Weights of a small contrastive image-text model: 64-pixel images, soap at rate 0.0032.
Rows from block 3 of the text encoder, named by matrix and row number. Rows with one number belong to one neuron. Each number is 200 + 30 x the weight over the matrix's rms, rounded and kept within 0 to 999. All counts start at 0.
# gate: MLP gate (text_encoder.blocks.3.mlp.gate.weight, 256x128), inputs 0-127
# fc1: MLP up (text_encoder.blocks.3.mlp.fc1.weight, 256x128), inputs 0-127
# fc2: MLP down (text_encoder.blocks.3.mlp.fc2.weight, 128x256, transposed), outputs 0-127
gate.107,222,238,215,225,261,234,207,199,227,277,181,144,131,191,202,257,205,197,254,161,222,172,169,175,243,181,220,205,219,161,199,166,219,189,252,230,228,203,229,187,190,185,241,227,193,164,248,210,205,179,217,176,206,141,231,164,229,194,248,178,209,201,241,238,203,240,240,208,209,192,218,227,199,169,190,204,213,195,246,274,203,242,191,215,206,215,168,121,192,222,250,207,222,219,218,210,173,191,189,192,187,200,216,236,196,164,180,201,184,221,204,199,235,198,190,189,204,187,211,231,187,197,242,255,189,215,186,184
fc1.107,199,226,181,182,231,211,210,205,165,153,212,212,222,220,201,195,205,193,259,159,248,197,259,223,213,177,207,191,164,170,192,221,203,191,117,193,177,237,252,239,212,163,175,174,253,233,281,218,236,234,194,228,230,155,179,184,234,230,152,238,182,220,171,180,263,187,153,169,194,227,207,178,171,215,196,189,157,133,240,239,158,302,255,138,156,183,217,123,192,238,188,264,221,171,219,172,310,201,161,179,193,194,184,252,202,266,138,121,205,161,210,192,223,200,169,132,215,284,169,224,207,129,185,195,214,237,222,177
fc2.107,171,212,182,164,174,208,184,193,184,219,210,141,204,195,12,232,187,205,190,221,218,216,219,156,210,157,189,160,204,222,211,258,232,215,233,223,239,165,212,192,225,225,180,186,195,172,196,169,153,189,199,175,166,192,235,201,193,211,226,202,173,206,133,205,175,201,158,201,241,250,229,202,161,212,222,179,178,278,214,244,158,182,201,182,219,221,186,177,168,179,228,191,225,216,183,197,189,194,164,199,199,197,147,227,175,199,216,171,226,233,210,157,162,214,184,144,168,222,239,224,181,304,203,220,196,211,207,249
gate.108,250,216,218,169,180,183,217,197,197,212,158,212,222,181,240,177,187,150,203,175,222,143,301,233,136,169,184,164,204,240,163,158,206,182,240,163,188,156,261,183,209,237,260,168,209,202,202,250,190,235,209,186,227,216,173,169,211,243,201,204,146,224,178,205,239,206,211,237,231,212,192,220,189,225,205,192,200,210,206,210,193,275,229,240,158,177,165,212,230,248,232,267,233,191,216,229,238,189,224,153,214,228,197,189,249,165,235,177,150,192,198,162,212,197,213,180,185,256,172,233,170,146,183,171,207,224,179,264
fc1.108,203,179,204,213,173,220,184,205,215,223,195,218,217,216,156,175,175,211,213,228,213,204,161,174,208,184,242,208,143,232,196,202,199,213,192,159,205,219,155,198,191,223,198,196,177,220,192,216,181,205,175,235,205,175,201,205,173,180,225,158,204,193,236,220,184,201,199,173,223,209,183,189,205,248,208,203,181,201,206,176,185,164,231,182,245,189,188,220,225,205,192,171,201,182,218,192,196,190,156,163,164,198,165,192,216,151,161,196,217,185,186,184,205,217,183,224,159,156,225,195,219,277,143,208,201,176,182,206
fc2.108,174,189,213,174,250,207,271,204,194,212,241,183,198,221,222,245,184,208,216,175,210,235,151,238,220,103,230,167,193,185,167,93,238,167,222,194,221,172,280,221,236,207,223,222,203,128,224,185,167,193,164,181,216,203,238,233,223,220,187,257,166,183,200,269,204,222,201,199,220,210,267,211,122,185,231,241,204,189,178,129,191,201,169,227,218,198,234,216,210,195,280,206,187,265,184,209,186,261,219,190,209,184,195,190,196,186,193,212,190,225,216,188,157,229,229,211,186,222,220,232,232,191,245,210,220,201,234,204
gate.109,136,247,194,187,146,186,236,154,182,230,187,168,232,121,155,233,198,184,184,146,177,254,181,138,208,159,231,176,142,214,222,180,204,212,152,186,181,192,237,230,190,172,213,264,240,163,171,180,235,212,189,198,204,215,236,219,188,189,260,221,203,165,197,274,178,201,238,186,264,192,200,181,187,252,190,222,210,199,142,180,152,211,179,202,189,151,186,233,156,201,222,238,244,173,210,155,203,209,164,220,195,196,202,168,252,90,220,172,164,163,232,191,190,240,174,176,179,165,201,185,161,197,203,215,158,198,222,211
fc1.109,172,194,192,179,197,165,250,195,193,191,165,191,197,179,151,198,183,198,234,198,174,188,246,171,172,157,194,196,172,165,206,189,195,203,152,201,207,242,223,189,256,175,211,191,198,195,211,224,205,235,187,164,196,202,181,175,159,171,201,241,195,198,193,194,170,223,145,160,196,241,199,176,166,194,199,235,231,98,188,225,200,243,194,202,230,230,254,131,183,235,232,274,197,159,168,217,200,227,235,170,141,207,208,171,251,175,120,153,207,205,189,172,190,208,121,150,151,211,178,192,232,214,236,229,181,230,231,218
fc2.109,149,188,267,207,199,155,236,167,158,181,190,146,211,183,108,174,160,158,180,204,160,207,182,181,172,179,226,179,247,215,215,130,167,204,234,178,231,220,245,180,221,218,241,207,183,188,239,190,216,158,202,188,246,187,204,221,195,279,119,198,193,181,190,193,216,226,208,259,254,257,196,199,103,258,201,195,197,268,225,205,194,186,125,192,179,174,178,191,162,262,194,188,197,151,226,183,207,233,168,187,173,220,214,259,194,258,231,213,140,210,173,195,230,194,176,210,158,217,227,156,199,247,229,193,180,201,160,225
gate.110,268,224,261,189,202,195,212,191,198,207,215,210,205,144,204,247,217,172,218,173,170,209,194,248,209,250,240,202,211,171,219,203,280,239,172,163,204,163,204,220,182,205,182,162,201,193,206,212,170,189,212,229,243,194,176,207,234,178,173,249,186,222,133,211,236,193,242,211,124,180,188,238,211,190,205,223,181,203,223,212,197,155,242,179,222,208,205,207,253,219,225,242,148,237,178,214,190,226,206,263,165,222,278,165,191,249,253,185,189,159,255,236,231,195,196,190,202,255,225,188,215,143,173,186,186,187,172,182
fc1.110,196,220,163,203,194,229,204,164,179,214,208,222,170,231,216,164,167,209,273,216,195,195,235,219,173,189,220,168,199,206,182,209,173,177,238,268,249,206,216,195,200,221,232,212,181,222,170,211,211,220,206,177,281,241,171,215,180,241,208,220,218,248,201,203,186,220,175,197,199,246,231,185,183,138,236,170,243,151,242,235,211,221,244,219,222,218,171,202,171,241,218,227,209,231,228,208,194,203,249,166,167,161,172,180,212,198,167,173,209,211,206,214,273,167,231,214,195,178,190,204,222,221,214,143,193,194,210,169
fc2.110,171,182,182,238,186,274,152,261,247,184,220,187,229,180,230,129,218,227,228,178,158,235,179,167,249,262,193,219,188,182,196,195,171,209,234,226,213,202,192,210,160,213,208,255,199,163,155,159,179,211,181,243,210,242,234,186,215,217,237,179,131,236,264,188,160,196,208,216,186,178,230,267,182,228,195,153,155,89,202,268,216,153,201,264,160,221,228,223,225,197,204,187,228,199,197,236,202,245,217,170,201,207,237,165,160,244,197,243,184,229,184,180,212,220,189,231,194,233,224,171,171,167,265,206,165,227,158,240
gate.111,146,190,185,260,227,171,226,229,197,205,203,112,198,208,210,198,226,196,201,232,197,190,176,221,189,186,222,193,162,239,181,137,169,137,208,165,235,229,183,171,185,241,202,284,211,146,233,189,208,229,243,153,266,149,201,126,257,172,162,212,122,222,191,177,193,200,207,184,219,162,216,260,194,152,179,199,276,265,205,206,259,228,206,199,198,190,207,182,199,182,186,215,232,174,201,188,180,213,246,241,180,242,158,171,216,163,155,182,248,196,217,199,171,189,157,152,204,208,196,258,185,208,197,257,217,204,255,208
fc1.111,210,192,203,213,193,211,234,210,193,198,204,124,214,223,239,199,228,190,165,236,210,224,230,251,193,212,198,196,150,239,184,186,193,118,204,200,211,230,172,164,202,226,219,247,185,180,235,173,206,205,171,176,235,176,205,146,234,199,177,213,175,197,224,214,175,201,221,237,226,167,181,276,230,152,185,170,246,246,215,168,265,227,196,176,161,191,215,174,175,144,155,211,178,190,195,196,208,223,248,207,183,222,148,186,181,153,178,188,276,164,209,198,166,223,172,161,172,216,199,239,182,262,223,227,214,221,290,201
fc2.111,220,218,199,208,208,229,195,221,222,175,200,218,199,256,246,175,232,190,193,157,184,234,187,174,200,224,207,205,190,245,179,151,195,251,254,228,208,227,179,224,194,205,209,207,243,184,213,209,190,185,175,186,229,158,207,210,264,226,218,187,187,194,178,211,219,175,201,216,177,210,202,232,197,215,154,181,230,226,239,233,264,206,211,178,202,166,177,189,236,196,197,138,197,181,217,172,239,256,229,197,236,207,172,195,213,230,189,213,221,204,182,233,190,232,189,175,191,224,158,176,164,198,197,188,200,218,190,243
gate.112,197,202,171,251,219,216,248,199,217,205,226,201,178,218,161,226,184,202,200,232,198,226,222,163,237,204,190,241,131,235,235,185,192,212,187,203,198,223,213,167,228,168,281,230,149,192,263,210,215,254,186,208,206,108,194,219,228,176,244,163,172,226,173,214,215,213,203,231,197,212,214,226,144,188,208,238,153,247,174,185,201,197,185,161,203,155,196,177,177,168,178,243,207,147,156,198,205,189,173,182,250,200,177,199,184,175,193,153,135,228,228,220,210,201,221,194,250,240,226,164,215,252,196,205,276,232,224,144
fc1.112,230,193,210,190,206,241,227,246,251,212,240,222,177,190,198,228,238,223,191,232,240,236,130,190,254,186,189,177,190,162,224,187,167,210,164,232,175,253,140,226,158,190,194,213,256,218,207,184,216,167,228,189,223,103,210,242,244,169,188,223,171,197,162,251,191,165,167,243,201,165,221,181,191,226,177,233,239,210,200,208,136,150,188,211,203,200,201,251,176,175,162,194,224,235,160,211,171,192,155,243,204,201,234,188,184,192,196,170,177,209,202,218,225,169,202,169,201,146,209,195,231,223,204,189,218,220,223,152
fc2.112,195,203,227,208,216,171,201,194,187,210,214,213,226,176,154,241,210,152,184,186,191,259,224,174,216,280,185,179,197,246,278,297,214,245,196,223,186,263,244,243,168,236,229,208,226,220,214,199,203,245,202,187,223,186,229,175,205,200,160,117,218,163,227,221,212,235,182,200,199,231,178,202,193,205,233,189,199,197,225,239,201,196,256,229,228,167,209,227,212,157,213,172,226,197,190,228,198,187,245,225,226,204,236,159,205,208,269,222,218,233,217,232,218,158,211,196,194,191,216,241,235,218,177,210,227,248,209,216
gate.113,249,252,189,165,186,177,238,148,213,245,168,169,152,196,150,189,167,153,223,171,155,229,143,201,208,198,186,190,112,199,149,189,242,213,267,193,225,203,186,166,249,243,219,192,212,168,183,158,175,248,131,234,247,214,173,175,213,154,226,231,235,219,164,177,189,181,212,226,208,205,255,247,187,171,261,199,186,157,197,187,184,152,261,210,171,200,223,180,183,167,201,194,225,147,199,150,194,176,211,197,177,226,188,169,271,183,149,190,231,201,208,188,135,187,176,219,145,226,222,222,192,283,203,226,170,249,129,243
fc1.113,194,193,165,181,220,207,223,186,144,204,200,190,211,171,244,175,198,161,157,199,199,156,283,208,213,202,209,184,206,234,194,159,164,173,157,179,213,235,224,210,183,184,218,202,220,224,233,201,212,192,215,181,236,264,177,200,144,199,171,173,217,210,197,252,171,155,82,200,198,241,232,207,217,153,249,209,233,128,203,220,147,182,212,214,180,167,166,100,174,184,164,278,208,294,231,173,242,226,159,172,181,205,215,173,189,232,163,178,199,159,207,195,196,169,168,134,153,248,165,230,187,209,190,254,222,261,260,240
fc2.113,229,162,195,175,161,162,168,228,173,202,169,193,208,220,66,156,198,198,182,211,168,211,192,196,172,94,202,180,177,252,184,226,223,210,175,181,196,218,251,207,180,187,220,206,192,144,241,182,212,208,206,215,156,209,209,172,208,184,202,190,161,186,183,194,209,227,181,199,182,261,223,171,100,211,206,212,181,373,171,233,157,160,140,253,184,193,184,212,167,245,206,204,236,174,196,241,208,235,216,186,189,211,172,180,181,230,223,166,152,237,183,220,175,172,192,188,225,207,216,187,281,244,194,172,205,170,211,207
gate.114,178,191,218,177,253,206,183,169,238,220,205,202,207,206,196,213,153,180,232,209,170,217,186,179,175,151,196,204,219,146,186,188,219,179,231,225,186,186,208,202,201,178,235,228,230,186,210,203,158,202,184,226,200,176,178,192,200,225,227,171,230,227,216,232,217,219,213,198,183,198,180,240,227,204,263,219,211,212,191,234,183,192,211,218,189,168,207,168,258,194,130,163,182,197,228,178,187,216,185,207,205,220,190,211,251,185,215,201,185,166,214,191,205,211,190,205,200,225,192,230,169,216,160,201,199,207,200,214
fc1.114,186,183,144,206,201,175,194,152,252,171,199,192,194,196,201,187,185,179,183,209,231,239,187,179,217,193,202,208,211,187,149,222,195,208,145,241,175,155,229,209,164,166,158,223,220,227,270,210,208,197,193,179,264,186,156,212,233,228,222,186,266,207,178,201,251,180,188,207,196,197,219,215,229,226,209,174,167,216,235,259,168,241,220,205,225,171,176,159,213,202,178,252,187,200,192,212,248,198,183,196,222,176,204,237,213,313,176,180,225,181,232,169,199,201,199,172,204,210,194,228,201,163,187,202,205,215,171,175
fc2.114,161,182,195,167,158,200,206,195,203,193,197,172,192,180,45,260,193,207,225,182,156,206,182,180,201,229,171,181,208,170,195,269,174,240,171,200,168,166,189,206,186,229,166,196,196,216,177,171,194,189,137,170,189,209,228,197,190,216,187,194,145,185,184,180,187,193,147,207,192,187,217,243,184,204,172,218,188,170,209,205,186,161,162,234,187,178,184,180,215,155,180,174,222,178,156,198,190,185,224,172,180,194,177,211,160,158,179,156,199,237,232,195,193,181,203,148,171,183,188,137,147,222,185,200,170,213,197,171