config = dict(
    embed_dim=128,
    beta2=0.999,
    lr_schedule='linear',
)
Rows from block 2 of the text encoder of a small contrastive image-text model, named by matrix and row number. Rows with one number belong to one neuron. Each number is 500 + 40 x the weight over its row's rms, rounded and kept within 0 to 999. All counts start at 0. Numbers have three digits each.
After each neuron's rows are labels from the 100 texts, of 14848, where the neuron reaches its largest size: "tokens" is the input token at the peak. Only what is clearly more common there than usual is listed. The data: photos with spoken descriptions (Open Images, Localized Narratives).
# gate: MLP gate (text_encoder.blocks.2.mlp.gate.weight, 256x128), inputs 0-127
# fc1: MLP up (text_encoder.blocks.2.mlp.fc1.weight, 256x128), inputs 0-127
# fc2: MLP down (text_encoder.blocks.2.mlp.fc2.weight, 128x256, transposed), outputs 0-127

gate.88:437495580561485501478438514513463500454495491510489492521485423460460493502496522565510515485454599563525464532506503476556529497556511444501519536484413541558530483493510514530422442521412535547464541500505569478443490510403518482454576464453510487560486508489504498473501500512533546464521485464531523491538497561485520379475541502442560513489504511528562478543528474469407509567502
fc1.88:517473522525469509578464440489491483504564492504527471556492469507508469535463437531534531409435498515475395535477522526462505520507542537453477506519461583475520550510508511511515533596540543474493466465546476463568517412500482498520486491512559539596485490492434454433495545540575440484517457577465541508507554469542478491527546440462518508562500538462493536510506590469486491492567
fc2.88:457441462486473562529523529573405487536469435511541468534475510526542484508504531470533410507527490490456482493446550516421493561558460543471477467428477442520538424466532456526517439482534482511479481468494444484559526597504601521559475508526413394492470520515472462572512502462471512451496499510515505484475460511518489527570483533491454513499537568492454487521481512515453493436493
tokens: "."; "blue"

gate.152:505514525490496488526483552502478497504490529519492404578560529457395507492554569459529530536498478469546487464593496499418493535423489518462524521499504493474455581534510532478548454501488421486463516491481478495491430567390467468531505523468509509487447522459460493497495501539416447558520482500488472455434462464519471406457508539516524468432523435479501523495473424572501510519474
fc1.152:505517489522451488488522497537461533496573519523494510525546518514479535472494529462492511520431472451544503481501524540529489514501477395462529449536559558498468460469476485544493510542475548483514598501491537529559528406534522578527475536451507450499465538497473460544551499466463630469570484533496464568580477564507492480510489457493461508559522517527491370524571546531527491464542
fc2.152:514465507513490477494524417467428491512505521446502511554494457458484471497519507520510450528501533505561480514545491454490484480434505669506518509542477541475513540438550466568450508445533547514493445485549456541461539537494516504454568391486572505482512516441452480497521468498591541485457500430489502519431517532523521457496516473483549523443486502458480603487555543524463529468513
tokens: "flowers"; "flower"

gate.238:489510576492528454453499490506467500458485584497458515499533504501407505485453563527459471472549513495431497490527477459471496547491442500550527518482466564496409520507489501543458440559495437514540511473552496555599485542548515518553467458513484507486450530521497479510519506532596571501450567487578554526468546415458518471499474440500464471467539449443473461532521431528494562481440
fc1.238:528543480476452557484497485530472510540574515492503485489495488510523479519523471494518434516390440524609482515467496539454509499531565526423511473475556462421454526499554497479538561406516564483479513481435475452449493524483450447483456582506505454460496453500554516504489440399503454466528418496441486456520496513450464515509509512500578496467544537542499469489568556488462500468458
fc2.238:419548490414496570505401473517449459489513613536504499459387418488503497469444502503460455493557468449566469521547516495557520462473504518515510481484503483528443436446445491554521479510533558499513476485489513529453430436444484501472541467478470540491494506479452505501468546475418490520528553541515464512502471556446485502528563497528439526477424527471539580465502486516491527514504
tokens: "plants"

gate.133:517499535446481485501517479551441464496549539518487494485515535491511450480373503537433551508557476539536470541557444475435531518517481584483459468436487568490401509504472433525453486523519562522479500464458519474501508559498510426404560529502492539464545501522503495465543514395474500465493539520519556508472544473483538446507447497595473488468488545555446513490549463524497493441525
fc1.133:443507494504523485502485479477528498531487525461491457578470444486414556475554494485501514485493465525549474489473560507534489515406503529514487503550472597478553451517560557492534590464467486522508546506530504474494490473475477540494520458534568465444480544479447538545526446621588443480567455456493495545447495490551421536445474460491584505506486512460457461496487434495552499455476
fc2.133:561471508527454523580471512514511506464501473571473518521521424550486500495563488467504516517529513532531450453528537506487504542514508563541441433540473422465483503459519544504600538505461488374512594565451454533483460538438588542479476515496479506462485525453502537525525453497509476540520462520483510496492522548504466422499557463506472460529541505488591520508450467455462437428537
tokens: "black"

gate.158:460439553505507511521507526462566507495505521584397443488488463460492495556550499475444522487515478470463519490507535520456451490457510528537506518483449538481456560482561532470508497465509462527564393487537469557449442541391468495518488417490521514440475516449407508629523531537519514549509476413533508531467489508540515452465493494453552504484495434480458493491532516525487475520484
fc1.158:511564458443526454471505469508477497414502442498480511489505522543498538473533531508514457532431507498511422478470498530514553527567534493564514489530513504514553393508451467490447518473591492516476652479499486491539523455561536515503495510470496517556459492493564517452415428417477542442611511569488465491519486511483552514503504506497487526556508545541525472549537502462512482464497
fc2.158:562465467525441504519499554510481510491490458482522545569495458464441521445523533470505484502557486397605563515508501485540519483478514501482486551570524482491456515423528453527478524499457604500498499521511547576479484488399556504478516480548547511523500516475470537488544506550476524508392532477484443490432480531385528455540555530472468482439455517518477566488518483478491550538497
tokens: "."; ","

gate.93:435555501474515525479493481468463488527575489505455534457504501509452415456515556500478500518481527572485461543531467547457541468517431479537500487483497495550436559499463466482443461516530528450464468477461507471520486588537531418452470530532423522521516561521493501452479535382459523529562493523490538512435503467558510520508496554509534467423472499590416432504495480479407482498509
fc1.93:572532596484454422505578479471483541490493579490507508453534469499503482511414526505513508501552497542506491510503536440526534445488414576464525565473454440478517469424483524541512453514523434464494526505488497533494531485555497465463562483496490500496564494478546493486513532428482503513482547493495440502478506467467554526529466500529408540456497504573458428489509472631433495529449
fc2.93:451535487511527569450600530479455416536489496507559403478490499440512522569463513482540471489423551477436498586467502471541505466506516499470496581494483561543454487495510446555424423484545498540525470481559540504519526446522437434549488549471547541506569515516572552483498553535477499469540505477506463492516514515510550540520475501479542544479455559494477502510510513552520550572475
tokens: "black"

gate.187:487512550522523505541414524491544484488423501547520480527411484523419502512454517482526478513578437446520515521553445491558532493443579467584521527552483550502484578527478518572485512564541480463520466507472525477535481485570542514512490454523541472502492480423560464582520462499541482466437556508539512546501504527520526502551512492433521436454488527474524594485497438548489533451545
fc1.187:497502497451441549492514482497504460483522555574530536485540532437586539508571519471565550462429472520579509457490510523472487464447546561475533459512511432519530520503473502461507526507443480515539489498461486531538508529439524491433532452447526450501523467584458482551499544483458506520510464506497394441507535488408435591569521471518541482491484514495494586505461548475513527523418
fc2.187:448551489492544540540470518516537502457504634560507444407477455529460553488452570509460496497578525399521460462565482433578481460533540556515556431513496482526524553574512432493546512519491537478457505484513492523483480476517519475480508433501516488501458541491497519508490539482460498515516499549565495510497492521493437490514510533531470524528545442483516519523641515500468551446503
tokens: "plants"

gate.30:520425466493544514506464518556485500444449507543495483443530550515393473476425535514479479479439472512553461468429490534441506513565606462407509485503567536534526516497549511466456466553457492512449524502465444540524429488485462485541440449426489538471489535459482509479556529484482503477519581510520537537459525486519467488529484478490528502505516526553483534547588492459472440428566
fc1.30:461474488514478480516500425504547412494534502512514520451461497491510492568436504501504493556512488471409499531583505503473618508442523523569501483502546536538481476491535499503507504518515475500500366491459579559520504545520444521483484578509487534434490453466390486515494551490537491552590465512511524502467495555569484530520489468473497463465558484490516456494447543519552483445433
fc2.30:485501447456554509545478487596436477492477425501487489482448473550562482507501531523473478518554527466547546526437477437517495454547524475521466481537473477393525468505509528438512522421523529426432581539503476451523522471516518532521436413453487391474522555476510537470524478504511466480500562531449578445496531496436520517496439461508512527466533509465536496546464542552488466461486
tokens: "."; "and"

gate.117:488463545527447491512522538489478512510533437526491509564515496600368442474449525549461486535537562505495559489502477508473510515510502469503549581476580561566475508513577501449506469492485475498509539466592528525539444527513518573497441479508539515488469522475517489509520530492488499546424511488576625489452517517528516506498544524529455526509504531439492564474480492463613508493512
fc1.117:483482548510493477470537489527487448463567519502507436558483609511440516497476567496489474508553517496522499411452428390561490500505511447537542496475498491498436530468498474475417476535557532468533530525532507492464510503451501528544470446509504541495524535487530559478515481459538458533454576504614446471526498543498529436463487480500547498424522532421565475445461450465481485557492
fc2.117:500543455498443503491508560526472517506484431465476493531511522554496491492444528532499436424447394516498568546502512395472535484490545457504418498584539501492522471504478509454520483451550486528451473492547510532461562514534448520497425559567466508405473558551590554475449519517559489529446526568454490536498480506517457539512469516522508499471531506480489503561497532521591469501479
tokens: "plants"; "bushes"; "leaves"; "plant"

gate.121:470485519491401512518472480485399573492462469609497494429500509502448470405440551521481524527506514457398465521467495525561487556567486479468555432498491488505483466495513500493508494519542504560488507528510548490422494521497489490551491522532442479477539461509461516449474486400427542540507482478553516478508453492568486535468470504497556515531541510582490522446604478501467538512498
fc1.121:528519453518449496512519544504493577502541505526527501464589467504503508524489467487438506579490519555520504561536531435562505491561452450439466452428510490431509539465403483567477497516558500478539567486515549485478522509495517502539475542544403482566513543498556479408486468446447566482417488477467512531538494469485477527507534549557527509516544477491467501452589484520477525575489
fc2.121:482481493440533552549433528459481549518461675538469533475468539478507535514495526525469556460432528477456552438500516464484446490535506562485500475484500497561497411450564532463508498504504531499547548526520481549476494522484489534434476559524475521433560503525494487454476568431402495576526497480478485512542477461502463513519445531477510476565461505547511504550443456491467468506470
tokens: "black"

gate.127:479480561518543431483531490475515475506479509500531512522511491557477443458488582508476502549520450522514512602442553444479475501554495468501506491469539453611430517452539532507505478527579458502539622491494488508457491574562476521464520530414492517477514564469475530518510506447480501548473536570532551472509533509467493406524495558519576516472536533489549493495571505491468456564469
fc1.127:486507494441523429467514481427476435463485501474514571492471454494452423520515473542457437489568457557437511561457546496445492494457566526586503517449471509508480543518521508517561511537559482490480410522469544533465515514555539528502500533499502563460492469474436442530451607524561480525512524494516563509501522492533471449559512491488513542520518562487530508519471451542626522528488
fc2.127:456458468575454503497503495438458483492445362429569459464493571487580488482564549458478466521523471471568566520487480424437451554499513407502481508526462516477496444503503558502509445515543486512440518497474452458540460464530479509514454470514463481466508511539554488465530454549504469462477503531482511481516486459460457501454507509511506574455524507465459486525394490539419471494482
tokens: "plants"

gate.221:514466452495559514515516610519463507480468511469478444562440471517459420508482560497498526494542506455447530501506510484545541590505496515543459582455539508492434559451472560559492453503477529545555580462466524492507469486561494501527501499547475527575545501475506463492495522458565496534398502549567527459450496524461519444457518539457558518466487480526425420516510535479545482465536
fc1.221:448487450484519502548474470507508456485431521445489451534400494483514508474504521553510493469565546479419470512525461474475514552438471539514487574498488474530482533544498459491473496576490480491506446460464540504518510589577538533539514546452476593592492510500445515555482567516584449493459460464546454517490530512556523495544567529399506526459512517550452524513506529538525571479534
fc2.221:443467462508460446499512544498475516511457387513469533530548544522554477520640506502464559468513486502523531580554517451449470531557510391404454490518501541435517503518519575495473520530570437474491562497553531505537502492474522562532462520535449468496492489557515530446552467546501529444545487544469521479514490453485524493486504491542525481561504462489508417529458530531517533482518
tokens: "plants"

gate.253:463461486487526446472515525440475530429551490479445573480495486540513492441438474481463516430550506512532466535568542501518534468516471479453473490419480546483563554524484503447482453550547480543475521563463468478524495501526552468501528503510531551543509481501445533435489554462409487565449526506543467418465530485518542484472577557514591502467513585504440448493475511414461467511462
fc1.253:556542476458459493446498529491451515480510469545432501493539475449516445546428491484432499439466580498507544458481485501511534527554427496558513528450464513505537498473484490490453507489512497465527463511491452486526482536494496439485510460475507372537475492536524517531452455405438448439504480554563503500481410476465518437423505505554505457557509493480497512538589441508426580479513
fc2.253:456522506569508519421512554559469530452509589589492521498445497476510503532399471452519501477545494506527502513454496469445530434496555492580529472511480491490540505549451461431487545473467519558527498492509445524497550482517429564526454468561503543551526508474418440445481510445492447522536524583532469514540490465561585536509506473505485525509540477473518545471460567466559455508536
tokens: "black"

gate.237:469467476490535452528493544469535537518485496506471530467538500517486510481425482507541534453559542498417570514518511445515464370456506539519496514432516461465489426541477400423449477567506492498555511527471492499528512521495494465505453524486473497495527506451440515512493603442442485483549456594527518530473523459492489504416510465540547495520551522468466501478453436478528552498400
fc1.237:535581494513535453446507448446547533548461532482459463450506534501502472476577453466510533526517450523476478469479523533390464462582474556566484527534530509480477509516472513543461496521487476489473571526487479501503454484504498486519522541495390457551432482488516500474477506493518622548560557500519539499426550545465551428489494419482534479467573456492530501518553583482510478486484
fc2.237:447517478482507478490466513457474497483490431493476496525457503516553498512609500511533518494387483437512503506499473504461507495441463576595425534532493494555472450435498466516522500500518528514493578443485410515543460500494507536509557446505512468444478510437473510466480511538350495541459496503501509453536489525545537529516515511488441560493540473473491418489400527471470449495535
tokens: "black"

gate.249:494481529499522538526496541526461402536473481500515479452511494530473507564406509531502484449513528481496468487456578446485475497487573453559550534518535570440549438526463495477571533534472560549487426475477541563487474568534527446528554539486589538537581521493539471520489547455532485441491457477456455551524478547568451526453483523482484490416482528515463504441537470502542491549493
fc1.249:499423453498482466500449497489565456490467513470498476478435521477483553470437410534475544491553484504510509492592501407514486478520556518585550425505507558493523440543497481416517524534599481501546492555508501508518522498486491445488460424486525479518572502520479492522588593486441543460501448498476497537463485481581484516466526469494527532517546581500535530509472546483523510522423
fc2.249:531442502544496503483548514493533518533516689431533534513460540483421532516433512471567542520558491588505507503567476454519456525478450581447519551497492509465473542443494513454433495563499524524484550524506526485434500493468459486482530446515521522491559470512469450478505490497552510443513446501445565460493489450499499495524583451520510459497449534476480517466500448495471518499447
tokens: "black"